config.toml
model = "contrastive audio-text model"
encoder_norm = "batchnorm"
encoder_depths = [4, 8, 4]
text_encoder_layers = 8
text_encoder_norm = "layernorm"
text_encoder_bias = "all"
init = "kaiming_normal"
eps = 1e-08
max_precond_dim = 1024
max_steps = 7600
Rows from block 9 of the audio encoder of a small contrastive audio-text model, named by matrix and row number. Rows with one number belong to one channel. Each number is 50 + 12 x the weight over its row's rms, rounded and kept within 0 to 99. All counts start at 0.
After each channel's rows are labels from the 100 clips, of 14848, where the channel reaches its highest value: "responds to" is what is common among them. Only what is clearly more common there than usual is listed. The data: read English sentences (LibriTTS-R).
# convs0: first width-9 conv (encoder.blocks.9.convs.0.weight, 128x128x9, each kernel summed), inputs 64-127
# convs1: second width-9 conv (encoder.blocks.9.convs.1.weight, 128x128x9, transposed, each kernel summed), outputs 64-127

convs0.84:35 45 59 54 65 48 36 61 48 36 31 59 32 54 43 41 50 53 45 31 59 49 85 37 42 54 43 29 48 39 60 59 57 34 42 44 49 44 56 45 60 49 45 46 39 51 54 65 42 53 50 39 59 65 55 37 38 59 62 49 33 34 59 39
convs1.84:39 47 25 51 29 58 59 55 39 34 44 47 36 55 39 35 39 48 50 47 50 37 67 48 52 61 46 57 60 40 60 47 46 70 47 60 47 60 11 62 41 57 45 44 64 42 50 37 38 48 26 57 41 41 54 46 35 55 47 72 60 66 36 62
responds to: the word "said"; the word "mr"

convs0.78:44 57 49 36 45 62 59 43 59 57 54 56 48 37 47 37 36 72 29 64 58 59 50 48 41 53 37 41 17 54 57 46 55 60 60 42 32 43 43 59 44 50 56 49 44 66 60 55 58 42 23 44 59 33 32 58 44 44 44 54 65 52 42 81
convs1.78:40 55 61 34 47 38 63 26 65 49 67 63 71 63 53 60 41 42 53 39 36 54 47 28 53 50 47 42 67 43 42 58 50 32 34 52 70 55 65 31 62 43 60 54 46 38 45 60 21 50 30 61 52 68 76 52 40 41 60 53 47 44 51 32
responds to: the word "was"; the word "not"

convs0.52:66 31 35 63 58 55 50 55 48 20 63 43 50 48 52 50 35 61 63 36 43 51 43 51 55 46 55 39 56 64 46 60 57 42 50 38 68 71 67 46 27 38 50 43 44 37 53 34 41 50 28 65 56 60 43 58 37 33 48 33 33 60 40 74
convs1.52:42 52 57 36 50 51 49 59 43 47 25 35 37 50 55 43 38 15 55 42 61 34 40 35 18 64 48 50 50 60 36 41 64 59 59 49 58 25 39 53 47 61 19 54 39 47 37 54 57 58 69 50 37 38 54 47 57 47 50 56 43 48 40 17
responds to: the word "said"

convs0.48:44 55 61 68 44 50 76 65 56 47 62 31 62 51 70 50 65 76 57 55 57 58 47 70 64 58 39 33 44 66 56 26 36 69 46 45 39 68 57 52 45 43 44 36 35 33 66 60 57 39 56 61 36 34 37 52 49 88 44 30 63 43 62 64
convs1.48:59 34 56 64 49 37 36 46 48 52 41 67 56 47 44 39 11 21 55 72 43 49 35 39 41 51 45 37 46 40 41 63 39 34 46 51 51 34 53 31 49 53 59 49 57 57 61 47 46 56 57 34 47 70 58 68 56 37 41 51 35 49 18 61
responds to: the word "the"

convs0.80:43 45 46 38 68 60 64 61 45 53 49 36 08 52 49 28 67 54 48 53 51 60 55 59 45 43 60 58 52 40 65 51 68 47 58 38 54 36 61 59 37 47 55 49 32 52 37 27 39 64 47 39 70 40 38 47 54 39 32 54 60 53 47 46
convs1.80:73 61 59 34 31 41 48 63 59 65 78 62 59 41 36 36 59 54 55 48 53 58 43 51 53 67 46 43 58 41 43 45 52 48 45 52 44 34 38 36 65 49 47 48 58 43 44 56 49 64 50 58 37 57 63 56 47 36 58 40 48 40 52 38
responds to: the word "the"; the word "of"

convs0.42:67 62 56 54 50 44 40 47 52 49 51 68 33 71 46 51 58 56 62 64 36 52 72 31 41 62 51 68 41 29 60 48 33 57 42 49 58 86 58 47 54 40 43 73 47 43 62 62 50 54 56 64 67 70 36 57 34 60 35 60 56 61 45 53
convs1.42:32 52 30 33 42 39 54 52 48 59 38 39 33 54 55 51 37 58 56 29 43 45 54 71 41 41 35 47 46 46 32 49 40 70 60 38 50 40 29 59 40 62 51 36 33 49 45 48 48 38 42 52 24 61 57 47 58 40 54 53 83 36 42 57
responds to: the word "said"

convs0.91:60 55 39 53 46 52 69 76 48 61 43 30 45 33 39 53 56 65 45 74 34 52 60 55 66 56 66 46 34 32 49 30 37 52 54 40 52 56 48 59 45 63 61 71 47 56 53 60 56 40 41 52 40 36 57 74 46 38 58 48 59 65 54 41
convs1.91:51 48 44 53 50 31 37 63 43 55 54 71 61 53 76 35 25 35 57 55 46 49 76 43 46 52 58 48 40 42 52 62 61 48 55 56 52 29 52 75 64 34 31 51 41 37 14 45 55 36 58 69 66 55 62 58 60 54 46 73 45 49 53 43
responds to: the word "the"

convs0.112:52 70 58 45 41 59 66 58 48 38 43 63 60 80 40 38 53 46 50 47 15 59 75 71 65 60 43 46 51 38 57 55 31 37 34 37 16 63 35 47 44 42 71 60 68 46 53 54 54 52 57 57 27 37 35 74 50 55 54 63 43 42 43 45
convs1.112:44 45 53 49 59 37 68 62 41 71 62 39 62 51 50 63 40 44 60 51 38 65 57 45 48 52 50 26 47 45 37 39 44 64 65 72 61 19 38 62 39 69 41 41 38 70 54 33 49 39 51 40 70 53 56 39 50 68 56 59 61 39 47 38
responds to: the word "the"

convs0.82:54 68 55 75 46 43 55 48 43 51 51 32 52 50 56 41 33 38 52 55 50 56 48 60 49 67 31 63 40 81 60 25 44 17 55 58 47 63 63 48 56 53 43 68 41 52 48 53 71 44 65 60 60 47 75 49 36 56 59 52 50 54 24 41
convs1.82:56 45 43 62 64 34 54 57 33 53 55 44 59 37 53 45 41 26 70 64 40 55 55 45 48 41 45 44 48 13 50 66 64 62 47 48 31 52 70 54 56 58 52 55 45 55 64 47 68 38 48 46 46 29 38 52 52 38 43 49 35 69 54 59
responds to: the word "said"